python train.py --arch="convnext" --model="sound classifier" --dataset="acted Russian speech (Dusha)" --train_examples=26041 --time_shift_ms=100 --n_mels=80 --hop_length=160 --input="log_mel" --spec_augment=true --win_length=400 --targets=["emotion"] --num_classes=4 --norm="layernorm" --hidden_act="swiglu" --mlp_ratio=3 --inner_norm=false --drop_path=0.1 --subsampling=4 --layers=8 --width=128 --kernel_size=5 --label_smoothing=0.05 --loss="cross_entropy" --init="trunc_normal_002" --residual_init="none" --optimizer="soap" --beta2=0.99 --learning_rate=0.0017 --beta1=0.9 --shampoo_beta=0.99 --eps=1e-08 --precondition_frequency=25 --max_precond_dim=1536 --one_sided=false --adamw_lr_other_params=0.00084 --max_grad_norm=0.5 --max_steps=15200 --batch_size=256 --epochs=149.4 --lr_schedule="cosine" --final_lr_fraction=0 --warmup_steps=760 --weight_decay=0.09 --adamw_weight_decay_other_params=0
Rows from block 2, named by matrix and row number. Rows with one number belong to one neuron. Each number is 128 + 24 x the weight over the matrix's rms, rounded and kept within 0 to 255. All counts start at 0. Numbers have three digits each.
# gate: MLP gate (model.blocks.2.mlp.gate.weight, 384x128), inputs 43-85
# fc1: MLP up (model.blocks.2.mlp.fc1.weight, 384x128), inputs 43-85
# fc2: MLP down (model.blocks.2.mlp.fc2.weight, 128x384, transposed), outputs 43-85
gate.89:155128127138121096141090137121128141165119112095139100125162103104126158133172118131130120103115150101130143134088083087058175118
fc1.89:152114080107133153123145118168144078125129151149105112099135111165138147121079133079117114101130080126141135129122119163073116107
fc2.89:155134157094158135111112127122082110125114144155136133117100167167134112188089138124141099130125151096113133107145140112136092118
gate.90:101095092143150123109141176157148073132105139142121123095105164117108169144110122155109115082148151102128076127144075106148142135
fc1.90:112125151119125151143145141108150085120098137150173116115091123149157100109145153143144161119142078150145120095108154132138124170
fc2.90:095100126117168068182176112136131116125125138155118142129127137130121148124098161169132172168165154111129163125113172088148100153
gate.91:106161134141145135137134149083097097125157182105111118090117140106128118086149113125088144129099075161139094171125113157117129105
fc1.91:112110136193127165102144133147112161086119118155133130146147136126087097187119115105153111151126116123123124122116154135141136154
fc2.91:119141162193123112121157148140067170144130127128153191118125132118127144125117069160163086133099115113140165147148155118149166148
gate.92:137144129166127114151130123129138144094139091124148116094136145139135118124127143116120136132114073111136099153120139183143150091
fc1.92:139181146087106092172145117089075119124137127118137114130113152139119093127116144153094143116137143086128089108157124147121109127
fc2.92:105157139120136167133108137179109106142095152124099125093131130113114121130093140141108188148147122137099135075117131092103106123
gate.93:135119108163132166136112148165148163108094097137141098150174135137163152114136164128122128126174148134138151147137137156099111162
fc1.93:138136128143148106136130153134126094123108152132152178143111104072116137056098137152105136150117105104111089115113128137143108120
fc2.93:105137141146122138145107128149119173107097157133126121117163088115094140122111146184151168111115101132157191146141077165105158087
gate.94:169152131172169134120113106173121116109117149133143116122148138074114131137119094143133117124115126097095079168115127116148132118
fc1.94:091107119146108147147102101128146097116124099146116144105126138165161132105146113094147155122124159090122108108127133167083133143
fc2.94:137147118157112120129128139166133102143161193144127151152144100134127076112126118124142126137153127093137137139089158107094114117
gate.95:159130149124089106144146133151120121119107118156174132148104121140139112115125126111109090140135145134122104113132087126148110131
fc1.95:104138142130127122101152155130120136161168138180113210146123119105109132081145105098143111126116109128139114121122181081155138138
fc2.95:129048134141106121116139090146078138143129136112122103134131143149116115158128111134097123142088108170143154111128147144107153131
gate.96:111169119078108108093110162162158104130187128099129118094144155101106176132143112165114126132157123108123092119071130160144158169
fc1.96:142107122107128143135144139071108138137104126125154112106133108127159127162145120123120095155116134115142083119115108154169148174
fc2.96:127136097158085114104127104095152154147098094116145044131127146130177136146135152157156173126133093122145099097129127131107141113
gate.97:148122146162149096125151126101140113103074142158111075127121127128104126137153116116135159122127165133136114121144096172135115156
fc1.97:097112124099124117149140119112135139121113121133136126163087085119180120156089168119127132116137113160110120084169122121122128124
fc2.97:122162110158125127146126123152169201084118141111132105125123146112102135155161118149145126122164111108131119097125129162145122112
gate.98:118089138100155110179163145094120142071134096095145084149158188111130128130093122138127199168104136130147149078116139152106112151
fc1.98:108149107146136066104141147173136152128122083145035154134141148129127133130114142117147155135101121155121116143138108077113131111
fc2.98:135112143132147142152113109091134110111121110096119154102109129109112126106129123143130152120104137193094160152098151163118103103
gate.99:133141155116131132122177161151112113090129107106141159109139098088122115123152148065154108130152149126131084126126155131154103090
fc1.99:144066123137147098153150143139151137146151132131179102138108158116126103117106168151169097111108118148154134097138127090102122152
fc2.99:125138167121122131106124139144127107150145122115115100159145128123151130162114132089124096118136154178125161100150130112137091127
gate.100:094117083097101149086133166099159134137095101112136088116119100114196109137123067130132139085118137172134163105113143151124122131
fc1.100:153135152124118109142101105110127154067120102080078119154166151176168123171132118139104154133099105183090130125140162134146128135
fc2.100:121160154161152124110147125133144138149071076098076078185148091118162111160106146127142174117136123131112153106099189144125091098
gate.101:165127124148114140147113105080117155089178110155111125140118135087133139142089145128161136086158104117122111117123148107148095146
fc1.101:171132104153117120109105162086116127116121094110098147125104112139123123177101133091091170128134121166150121117124097138102117120
fc2.101:126099114117149152113126123114097136097131125137119163075119157115110126137126138083150119133121123063113166135130167098122139155
gate.102:120142148131146142112145099114118121132124104112108118088142144117159133146147118095133164177139095170135122125153136135182112104
fc1.102:131078128095117171159144154142175089130141191142071133111161138142142136187136110147131134128090094074158163098126115146103133108
fc2.102:148158136139086163107151131127094121129126120099113121094153160110116130151139111112129126129139090152171140145117095127114132111
gate.103:094130090093134149113120100136082171140111138130107138110100156207119121154147116129154139175156113134145151122116143177128119105
fc1.103:098107167151129130126131112123100142107164109111154095129086145137081129115136108146186105125158163173150131096104128106172175169
fc2.103:136150142117096152180102124110112147116149098136143096104121126081141115123131086123151137144119163134146136143160155146123179096
gate.104:127108158116143104142123150100106174128138139074150119087114164103086104128154107124131102144189102117117135083150137133130131124
fc1.104:113143119168107142119146101112072150107134106140078106153152124127176121135119121158144087168136098150104105152098125149112132133
fc2.104:138121083093103168193082152147142106123139157109147140129153133168158104126080131193149129125100147131144111148104103130139083145
gate.105:119108171122156125128115122130140125117108147151146111128154136140172152106184126153101128138090155092163128135123148154119118114
fc1.105:156133101148150149088142106142081113110116105104142126158153150098131146136116138162129099154183075139095066087127128133085100095
fc2.105:133120144139133153107153129176098106139124133145105119100144141159135106085114133113126109098141124090095097147086101152095081119
gate.106:103061119125115114131164137145147163128123138125183156090146120110159132119107121106164114095130123130130126149159140145097129100
fc1.106:073102108124148124142083147144155140141131134134084172105174168148162113142127109176146124165118139113099112137136166122116088119
fc2.106:177120099079095134139151138138121111112110158119170093080164136124121182138137131136072128160098113158100094154110126135127139102
gate.107:137150167114109082142137103100110141182114140087159120156137122137103147114120134144138097127124141134125103130101141175115143116
fc1.107:116131112137090098140140115123149086141100108126122111177162111163107132111162155115127146133124134147128136126073154161077128126
fc2.107:131163161155127130122105092152108105125108142111113143109097152140111186119160115134116149133114114133083133102132191125116107148
gate.108:119154100149175168132092132121127130144172110154182119124119124175146127141108112107146149129159113183176132141184106150108101167
fc1.108:144089117162100117121158083092175088124114114094137154145139138097154106097141156130154083149126140139141160147113100168115030115
fc2.108:194101143165132144142131114152140140138146158080097132145137122116142095204127126136142149099104142141140126128104141092134049133
gate.109:136091114108121130159125104080108117146135095110123092137148128130144137194141141106123088107128155156124098126100148106123094071
fc1.109:123155103107101138118157128128133090118115092100155142172173121119118148150140140135131141151134120135137132148120113136124164148
fc2.109:153127098141134109154110104125109115143131143119131134202171151156101167144161168109123122147112139090120137121125144104120140143
gate.110:153083079116157112121116118115124145120134135150154125107141133158112100134171149121118191118133140104128124161154078130100115129
fc1.110:151116163096130129130112143140127153142113136137093153101148131125146093128128196122100162127170103112156134086119112145093122116
fc2.110:167159154070134116122124103144143133116120121116141131133150131098128175150195189115151123128098107107127149126096120130134151158
gate.111:111125112110118160102134110135134145156137139129123171132133141129131132139102149162126110140138098058094166137116121129168117115
fc1.111:091178100137125115098131106122127093124092153132075140164118145151104116098107142162153145144107120112135154139185085115105164089
fc2.111:113150171135127147155107130081140105160155128105094088113131116097141146150159134162136151107140149111087168143111180121132119140
gate.112:109178117100124165131140149156091099101139121111103119106145148159133135131148179105124145108175136130099171124147113115167133144
fc1.112:141122148081126127121159119106163161166137100133098113164126146146124115124139103161108092117163147141129164165114145153123136153
fc2.112:100124155153106144125156143110116138105144094125122138114121133118132131184137139104116097121160086113129113112142115129105151124
gate.113:075119101105128110122158113101125097134123146129136082120114141128173150142137135128138115164142153122183112162135145143091161116
fc1.113:134093158146082092136124124103145143153133078141109144106139059128105126107120141082151089136087051122123103122115126084119108108
fc2.113:150126101096126118119141123110083136149087121125109149100133153154100108154077147123121143152173137120094132161152161151184167112
gate.114:150163080122139154134144131146160137126174108128169153121124156117143144134166140101088128128127141091156102129120122110157117144
fc1.114:092095143129151158096155147089107147112171132168117097130122120101102125128166136144113136136117127103148160132090119080152086147
fc2.114:131071136119131129155168153145122145150127136135117116144124131140142138131121131115145129151125150062127136076122152109121135085
gate.115:116143129148121143155132134124128088131117121139131095106137154128134092151135133087148124172118137121122070170105165095139106181
fc1.115:125105098126153065161066135096140115151108104130123106117138175128159128154112086173104130175089155139125108143151168124142137106
fc2.115:126146127146128145090149146138156131143117104153134170118160158137171138140112111109155136087132091147138149107168082130151107130
gate.116:122163139071145171156123082089157135145162121133142122131118149149142171113139124131180112106133155161179073167132122101130082164
fc1.116:128118106087158110126136146149152133132102105141146065135089102109076108136155107109128088105096168166128132159132124107125091113
fc2.116:152126126112176117111087138115197100086104173117076131136152129101137136098126103141123141084090128104113135099097150160091116154
gate.117:153131095126079097054151112128138110130087146124139120123103135142133158184111120143151131163130113144132147147164138114153118131
fc1.117:113149139183146133120107139132153180096113139096148141146099093104097113105162139098103125124107092091095087142119149178111125119
fc2.117:125083126123104109139134143119112124147143144120142135133134161127102079099109140086103143135139144112115154138103143115132159155
gate.118:130114114092159127116127104150151163114172102143108122119137124133133177130118100076153135129112149112117115101106125106141130089
fc1.118:138128133113129117107084139136169151148082086104117077149144136113135143114125130137164122108162148114118162114126154119106094131
fc2.118:168134108154147156152168152138183135102122145084130143161139103108125125125153143104111097082172145123155135152107100135112129108
gate.119:115130107065151152100103153128140101154153141157151167074173133153088180143127069146103103134115125130146125113150089110129109144
fc1.119:089154108125104130132144148154120109176174103089136118120182138128126145093143105105134125168156143120182121153147164158119129121
fc2.119:114176114060109131146139137134119094125164161161142131128177099134097129113131168124160145089078165105133122116139109148145141095
gate.120:120150120110127158137131081128094148112107145135146114146130136136126115110160106158151128149119083110115101155120127148163104161
fc1.120:147146137158150149145120120113125122139124124149138150111127148128102129131122134152100081176109092151174113142095111140108162172
fc2.120:151119146062124123131153129093109113073138133152148130102122151175156131113136114113144101132145143105089154111148134146114125132
gate.121:138113121109126143168099162096136125112175121166122141138137107118147158141153125128135124124075141127120141132096164144115104173
fc1.121:139099120130158121112141120135100120177116133155116152142142115105094177142103147129120121113130111135181108116109113096112121100
fc2.121:132127090153119114137135113162113114159140108094092105131170163108121092148119106145097109103146129126154123159142196124161098093
gate.122:136112140118119106156126115104124167121136116087160107109132148129123152109145165114118133206128173133118126119109133110148136089
fc1.122:117153134099100122105146098139162097104121121091074099139149161163086120138155094151118158165122100111122148091131177152115155139
fc2.122:112129142107132121105151157112119087116136091144104139123118157122162160145096131175105094132115122110127125117105148148119114111
gate.123:122088135106156088122106151133122104131122120159098128096115127130129128107103147128108115158132139132134124132130114112104084172
fc1.123:102116148151135110143092107117138139099127104142119149141130118091128147115164136163114139136092118100089119112146143108103152179
fc2.123:094144170159130123149155142120118103110111133103160138132118155120166108134115133143118105116141138089149101103090142142128169085
gate.124:134120135166152136132076084113119162130152134095116096118123109162165186119158093105123115136140081135128121157128129156150155121
fc1.124:133096157167104099122104165124076148130133138111174098139107145137164104134094118129143125113149118131141146118109136119129117136
fc2.124:132160133118130121169170128096126109125147136135140070129105122111159142105104097114103146102142146137101105130092124169147141125
gate.125:134175146119113140119147156147057146138147141137107112134155132131137174140152099155119134129143109164118112168119129088110107112
fc1.125:087130146126108130119118160148127117086141126145143116131143113163136118175111122114130126123152143074147113117138141148160123138
fc2.125:151130134126106155150125126110113089116119123149108146117142128112138120067103130131130145126136127092131106120172107114141154111
gate.126:080144126133134150125121128152099136110127127167126134098070174146133106099130114119144153144141144088135133196129142145140129081
fc1.126:126168112148113145124156125119144119071105136112112106114124141135172175167166135111084158168117138112134169122157161086133082106
fc2.126:122128115131096152112116159110133117134159153106096138117116132120130111142095097125106145154155122093094098111142141123155146144
gate.127:123116181166148108148120140118162128124115139125148137102144120118108138135182075130144151108115101094161158129158110137121094144
fc1.127:110131177144193130133115124124101162136109142157120161125106108112120133141140085180150132141109133125147139138137127149111111160
fc2.127:122106131108119145089136129094131137125097120151133092131135115172122184116101079155125094122083176170146125120103123116102144144
gate.128:138164117137138160102146152163125092157166144104068123147109113135126109149168126095127162137158093124151120126131169095089125096
fc1.128:176148139138114155156149084157108150128150156109130120143137128142138138116118138093151105134055141139149164108157084136132154129
fc2.128:098122121131104132120122138141120144160130116129138137069148130158090144079111102103099100064104139133151096134172147095096097132
gate.129:125128098154137139092121088136125190153109165120149135081097111172071113137148153166143131092152167107136102131131143144130156131
fc1.129:136156114144104180142107063134130174155158116112141138123119141169128079135143153111119118066121156142119099120096134108122154131
fc2.129:134149090114124131167140111085145116140137140132132126116143141102146115107134123189100149116115161107125108085149156134130145132
gate.130:135119110121154130131103093165160137096091127170159107119111083145138114177156091135126134133160157132117136120116154130140120082
fc1.130:105144138161135131099152124141137140099156137083131116136127094134139154122120177104128150117105089180109122110101182113144154104
fc2.130:126166139158126103155164106119104151164135128112145169109082142108120164130145156159163109140187106143118131171151117097160107158
gate.131:142165128115122152112171177137071130145104151141146123154153128121149129146109145127139132144140147131112133130128142123123124143
fc1.131:142126153153107118128124136106131131144135160136146148137138127119131119128083157154117117103155076113141118134153105122169111145
fc2.131:113157147108096147071101139093133149100137128086108148111161094148171146137140166142143114116113140080112099153153128154089116101
gate.132:140166151101134105109119131151129116153135181151136109130100132098163167120150148142157089156109138127098152154121104148126140121
fc1.132:161137122121141176096145112120175116131156128121105164154127202149135142113105099117078102117129134107133094130144114139154107141
fc2.132:206127108122143137139116136119108131190145143156138126130094114096117091091142114119134128137096158159144148144123138139119167111
gate.133:138135166146139159146138122155145109133154111117107117123096102131187148113132182140162104069099116148153092147090143128098103164
fc1.133:132111134116134143108137126118154115150099129147155145154102114138148167093115200110122140069090156176133178114111120148138136153
fc2.133:181100110161106140111093161094135148086100135131129137111087116103146138102072136142125102178138114120138132111117104116123174173
gate.134:129110176137145121097128095153129091141111173089144176122160094103172174100102138127120121088141155151090114137148154096108098099
fc1.134:141133099170076129168055129110134133112097157130117156124080146086138129152140112126123159124108116169112108092110166123108136111
fc2.134:082104160098105165132145145100134131089113111116109156105117142076103137134151160126162101122122144107107104136135111127134131132
gate.135:149104106167114128130122138157167107106158125148163131151120146105174183170118105121091104140127098110087170123101113124123110147
fc1.135:145113130133142120107097178123115137134161080080188152158134094124148140125105134126111106104168162130168112107095116105141130122
fc2.135:135142158138136095135118114105069128088174104115128130109103166165138111140114142124155113139155140101128128131156115152064139156
gate.136:103122135151106173138122135185161112133105140132108120122112108142137174147106158149100080155101122119101093124121125132117086149
fc1.136:150140153170145138149142129138146114136104125140129149189131083154152132108083100124129093131103145120147102128115187193142070126
fc2.136:170118099084123114111151126110124101147112095114084077132145117102129153145106155092100124112094142144148102153091080137099109129
gate.137:102147149119123153125172132123135125113150100101157117114107138137164151103138137163129131129116124136130155163097113148150114115
fc1.137:108127145121125110114133134142109121156125101134107125137159128119099126128125137134140086127163138153107143122133129134094128171
fc2.137:100122137107116120156139140127141111148107152122086108158065147096117121155104135148129124136125086161113117135114119156148086160
gate.138:124117130122142147123121088153133123105133095134123145155119143095130106129145085135138112145119083129082129115151145170119134112
fc1.138:113129102128146115152141142141102130100112104131076143130109135131111138173118088138144137163116113115095105144160150140107123130
fc2.138:105165155111142149144127120075139123118104159114124117147096106110113071087155090135136093124135120115137131131115101159130129103
gate.139:119167144082169126127148133102122108138148089165174117128125168141119138116157113112124116125108146167148098111111110126158120092
fc1.139:146133114155157123137097111127117091178106106153137152110196106159104184111108120122143143117132114131163125105152141160150138135
fc2.139:113122115158116138146109129151151140136138117117100149154143130085137115116092133093140143161134136107088121105117101170144113144
gate.140:109160123115110101080103135132131146178118108113130171095144137135131095182134134126116078158145129157123118142101150139114091157
fc1.140:138142139064141116124146156141125115119162120111121140124123116121145093147131134153130121134153099088163152134084130129153093123
fc2.140:121133118110131118101092163140144167137137096149161166127162113097116095119096162126130103146189127136104135094135105122152162119
gate.141:127149154127140113136109191106121124112131125106082102118131180162095139134162185136174150109101114163113112113130140088141149137
fc1.141:134109120110101134144109091074103162109125158156092132151158123130126148137172144084147107134079125144106104073135117116113116084
fc2.141:111139097155118152088150179167112144131149132179098133107107110135119104132169115132108117152127154131117124132173135128110106130
gate.142:133095129138107168128146104141126111109151145097104119131110180148164100108141136113096129122077133123146147114137130130141160173
fc1.142:106104087143077089118107143116094177114106086110159096129116161141163132125150128118106144158087170092155134150125075118128099158
fc2.142:154128086155118177123126143137126130128141131127155137096122144101087097125130113188107100153141171073127140127098083136121081094
gate.143:103116101109070080147112142144154142098147139134125125086148125095128113119160104175150156144127133128148156126152141128115091159
fc1.143:144113132120134142192104116136126128138186109148142088119127094151115160124082159136138147099142109096125134139143120091110142139
fc2.143:149141131131151130173125125152121102090169134121132137134127122136094158127132114128113159131117128113092142089148165180065126137
gate.144:144133137113145152120143082146136177105159122157148111128141149128099138146155127139201172184111140117127182104113133152170083096
fc1.144:170144113130150098159152116128133102166118091126118158115120133118162139089126109083117114130120150131124088152107143140127134186
fc2.144:099158126090093084133122111118108141152138186118114115162124138100122106075113112153185101105115115128144164170151136110143127094
gate.145:150121143141146161142148152142133095134110169099091113126131111174151124169109113095158139122132098125125151137122129148126092128
fc1.145:128117101117169134075100148142121123073112109156163127100103141116159131106122135121124098139141118103152134096120138144094124170
fc2.145:117114136082121122084155140142125121120120099117131137102130138132118109163118120142117145179104112099117173122109076094134141132
gate.146:110125095126179107113113105098116165127136123091118075163130092085112114153150114106155129109117135126157153100101119104147108129
fc1.146:155120118129122153159155140057147077155185136148118146143145165150113136079123151135119147164134125131145120119158084150144121114
fc2.146:138137129095142137086116137134163134110106117101149076125074087082171141171174117114135107101118099131116135111144102142125096088
gate.147:121152138123115117128088100143130110144106202074112141129157126075136098137136203134131092127165093130148129163084105090117066154
fc1.147:124096110152145115155131131122125144113127110165138154124075092169165170118123110113073127117086113133141105135115133125086120094
fc2.147:111094154095108143127110134134110147121136125118130132132164125114151154124157130071162116092136090129124131138182132153092139114
gate.148:143080101160118149144113200131149092163152122060153140143126162113107115089101158149159129113098142138131133081169157138107134113
fc1.148:146144152141151161106139122142144112094125121173163197132114133116135116107123120137180088101113097094088154121146111140145133118
fc2.148:145091090108077145144146135146146122138210142108084140133104149108098140112089177116120153179130084100114121123155141125120104149
gate.149:105151124097158115119113142158079138143122169139116127136110091169140118158104121141108180114161138111134135172127103124150093143
fc1.149:165145135151148134109058128128190142142114137153160080155090082164135151132090131147126141106129089178117120164129101144152153148
fc2.149:130143135159125126079141138138098122119119140187166122149096102167112148113134158118137105106097154180111129164116123090112156116
gate.150:118095164145158140149128144144135140174126144105158131136153176106089138133112162115110101122180096137073168134101132134122132108
fc1.150:141153123134122081149148115152124125077149155146147114174124129091161151148161096108119110166178168165150161128155147147097099128
fc2.150:149127154133130144102163119127137123146111129115122130109127137157116137137130117165159126126139120106100123101068118087171121099
gate.151:136113133172163127098127131109125104111134153149135186140126163086154165139093102109161116127141131128140100145104123103162122072
fc1.151:106142097101134088126099102146151107161119164121141133136184090146096089114098119129140141152135132144161125179149125121133170140
fc2.151:125132091099147123137124095134125167162100113124105135154109150147129136123141190117172115129054099113148149137105127135136129108
gate.152:117122176082104093131113132102131140171116131141151100131167107143112164124115117120139125101101147120193122153145122155132141150
fc1.152:131136129149149142095159127095094108157148161109116082129131119106120176127105176128155158110124111143153137166112116121146176136
fc2.152:155145108118152143102094145107179131142157097125142164121149101150132116139108122165113134138054125121137134161118110130039112115
gate.153:104121149117079148180156124106080124105114133093166118125141140146120116130133104062122144154111145109154088123129095097115130120
fc1.153:104151138107123136119130092137106119104116102150116097086129142128136136121116100122097148120090148075102115122133107099147117099
fc2.153:146143177124153126180118103137147165111126135166119149099083142133118099138104156077115130068124143121147129169114155130121140147
gate.154:120147100130100110142157138141143108138147114110139137140089133202119109101117139112088131149136152132108140139129212134140104065
fc1.154:107142118118138055118108110148109131170149112141133090087118118110109125110176162144093115108148126112113145146119118097142138154
fc2.154:122126112110152116152148144147118169154133137127118098175129146161130108105117148096165087098105110076147143127118145076094153122
gate.155:145141099134144139144155115142162096089127153147138129100121161146142146139164106097130142102123123185122129112163129127156110109
fc1.155:126153140071121111152155120132120087114105142140146121113112148151098138095189158131085139115177107115141128116132113144109101120
fc2.155:173113133131150112148094135156168108083115169109132149137124133106094137154124138116137117159150102113125120100123120121106147120
gate.156:089135148103094107122139104112136130138123175116130119132093106153138115114098089161139103130169119135109137156103147122120106152
fc1.156:148122145135140116117117120124146167138109124117127166148139100135133137120076148115118149097104125120119167121169116123136130132
fc2.156:151103158084155076165180137115152109118175137141118138117107134114115091127127132148153130103120132142143142142145108147093132118
gate.157:114115139104164114104135158106104195091088134141108100093157163089129089161128130120117152129135151118113129156157156157095086093
fc1.157:123140118132144115141132115073092139141129125092110158167123119089138101155104143090102123093093087163110119148123150134102163120
fc2.157:133103139160136171153177125129170134146114101140082170088107091156161103136107132125122133149083100120141115118160091125132132144
gate.158:120117130111095096154191128115120091144133115159108140091079131155153131117098138119126108116133178127130109105113116110135109156
fc1.158:123137136152090114102091127163122143112102128134120085132116130155104124087175140135112142156096159154163111137098122154140158158
fc2.158:128153119150134120113141092095099092103117110081119065156115105088162131135103132139117106134138128147149096159127122158140161143
gate.159:100092144133168115104092144158148112145158161152149116122114118138120116119147126124114139132140129140105131171124160140101140111
fc1.159:103184112106123095137140094135146121086136120065147127161154114107112143146151126127127111108173134144151131133127146151170111102
fc2.159:115139094137104154128148090148100144154116054119059155135118099100137077134094149115176139146127130121124128147125143159122123156
gate.160:139140137143113133131137092140122134133099139154177105141109064131133126143115090085150092117121124145156099115150162091152108109
fc1.160:108176111089102140189151134153130151130169078133136071158124102138075118145126095147178092125133109143125108145105141148130093128
fc2.160:092184127142133132130103126127147113120128105165117138152126089097102102133127076138110176120150084085149111148108139124133142117
gate.161:157135124125137140092117109140143073144108154076113161136113117126089094085104129159209130135137109076123154097089164090125094101
fc1.161:130150111155133130169154146132156154118138140160097110119084108108109176163116135118059123134140150114139138191124106091119156133
fc2.161:110132105098139120118089115088149146102158117124147134179130112134100133178137138152079112111123074175137125125144114126070126167
gate.162:108088131113124135131177148112110090108136122078146152132159138122127157124113074111129122125115146157111145160129121114121137136
fc1.162:111197113140160119115073159158175090111127139144096116123141109157123107146127128123118115145178126141148077122108098091148077171
fc2.162:122189113129165126084157129153125180135111119146123070153078125117122095151150117144111116135120129090158103093160179161111193103
gate.163:126123129144176138169108152119147138157139150092149134117135151105109154119132106150141105151111119104113143135136135106099097141
fc1.163:087163106156080120174106154105090110140180157124129147128147119108112105159091164125091105111129130134138089110141114140112117174
fc2.163:111131080137145137135174123144128150105159158134153139127140112119107127147121125104124117101101164083132159133107150156154116118
gate.164:078116119122192140180160121192165123068114178127118135141127137145147127125114127138150130130130148136121123106160133153118115090
fc1.164:122108098127159174155122088103131105136126159150078175092128147152098131102096140126145107095135120073119125092166139114164113075
fc2.164:089122144125094150161134148086118117112113152129114195160157149115122136106134110073116158127125136122124085099122101127142135141
gate.165:156118101146146094145115155109115138175131130142114159124115146116166116147145130144181141165134080132099142166106112109181107139
fc1.165:111111104115110137137122126172156091096160096121119148138110110158103160119139175136124159160119127115155076116134099146077127117
fc2.165:151137064131153132117114103105169117148135132118091113102151118076137154140092154139127075086127075150104110159049086111102139102
gate.166:127109124129132076118127070092102161096141145145134138134148135157106128143129136140119162147126046124073106134155121130111162127
fc1.166:137134114143118166151137122169145109139178095183142113111150126154146114086111120123153134188109136157139164093160148118152165132
fc2.166:124170154137134125163130086113159084108138132122113131128160140135127139150147163122121091155123127095132131149123137124107138092
gate.167:144132137084160115103133118108129112130137111138118120120155140142121094204128102114134095143138127152125099153169118128142095071
fc1.167:113102142129124136150095128116116125121125132174154078143149129124131107141099099095133133140143119121144145160132130111081117137
fc2.167:129129121109117134164118148125173124152129116081113111165137139117165132146123076139107141094173105101121131122167127165109156168
gate.168:115127119102132150095153131121111111192121162146136098111175135151121121167152144141097145124137080126124159171119138115146169111
fc1.168:124094112147123096105135140137134117127145115164145113078147125130151147150121110115123125076168090148127133138135176083161092132
fc2.168:137118116101106131135107132141138177117132080145142095117165086155149153102112083142106118149136114129137133119162096138167116112
gate.169:155107159112105120118119143125151103169141145160125096131110171147131149128181162128112159120126126165112148135103127146131126162
fc1.169:111124156116113147142100081166132139134121091100132141145141116114134106107132130094130117095102120144158107139147105164217134144
fc2.169:197112130127159107110142150112160092082124165127143112088142129132094095126129124187151109117157092164122099112167123109089158134
gate.170:079124118120128184111153122139115099095144142146138120164152110158128140104107098119124105137136120164106139153114111145163096133
fc1.170:119124134107103175113089109132122132136100147122160092151108148115140136097158126136113152114101162168140107168115127155124146079
fc2.170:114133135135124119092137135124129121135150116141066126152118129110156179127143114101150131100139129121184133107135186157134104144
gate.171:104118129136121107124131154173148128114109121130089133154162105098138142152096127122148112151131128102121152139141165111122121144
fc1.171:118128156127119142130124136155138110132101145108086141162136092141175131143140133135147134127140149114112132154161146115116124117
fc2.171:182156117125127086127132120096107153119106136138112123166113119110130100157144070140078143119132095106116171155125156126140115179
gate.172:102111129177095083160146138119139136117140114125087104136130152130116168114123121140155076160124115144132129128169132113122097175
fc1.172:160105150123125109141101130100171132160106160147138131136166154131079113171147166148119131129132099112118170164138129112182163087
fc2.172:122125151105119136119130151167158107147143118100132097112150137153143124142148110113084162117102146147129099177151129174092126177
gate.173:109128167111088127114096108181139120092128136171104101139086181133135136117147116117114101120148131161100149133142076110120137108
fc1.173:111137151126098101169127075149101171132133131125141122101141111120151117143133160147145120100125099113103114148100105178112148126
fc2.173:134145105127139162113124127117147151180129129122123129128154140093134153091110119125136122119084151101116123113112093140136094166
gate.174:093121128109118110141113101118134156161160131101153107136194140141111188100177115143127173123127156115122163140106107146128098141
fc1.174:116174109159145107130138156138154147110140145130109170178092110108129133132127094132099162097140170136171125142143119124127141128
fc2.174:145166141134112147113153146107156062123109156132169105141172148145136125126146132125145140118153135129141185120115123145128109110
gate.175:059112112136140159111123122152152122122141109139161155114119109115142137120115098125118116121140156157090116160104088131149112100
fc1.175:128148123138094185170109109103174101134093132193126132139112111154145187120166146117099124130142116162105152150064102119149122118
fc2.175:149115141166123081144151183099109136155121086128146095094127154142131116124129099158123122105122114143154158130156128156152156100
gate.176:109099156209142166152130111101118143137151125109149113143098113096148108149112149158143130118136091163130130122095154097142095139
fc1.176:148136127073116152113128111145088170154108126136136111159176149110141159147143160084122078098117129112108135145125113175135107143
fc2.176:089144132166149101154108135113155066140126143128120097091118146108124093178089144131092085131085136114117112119169098099119112132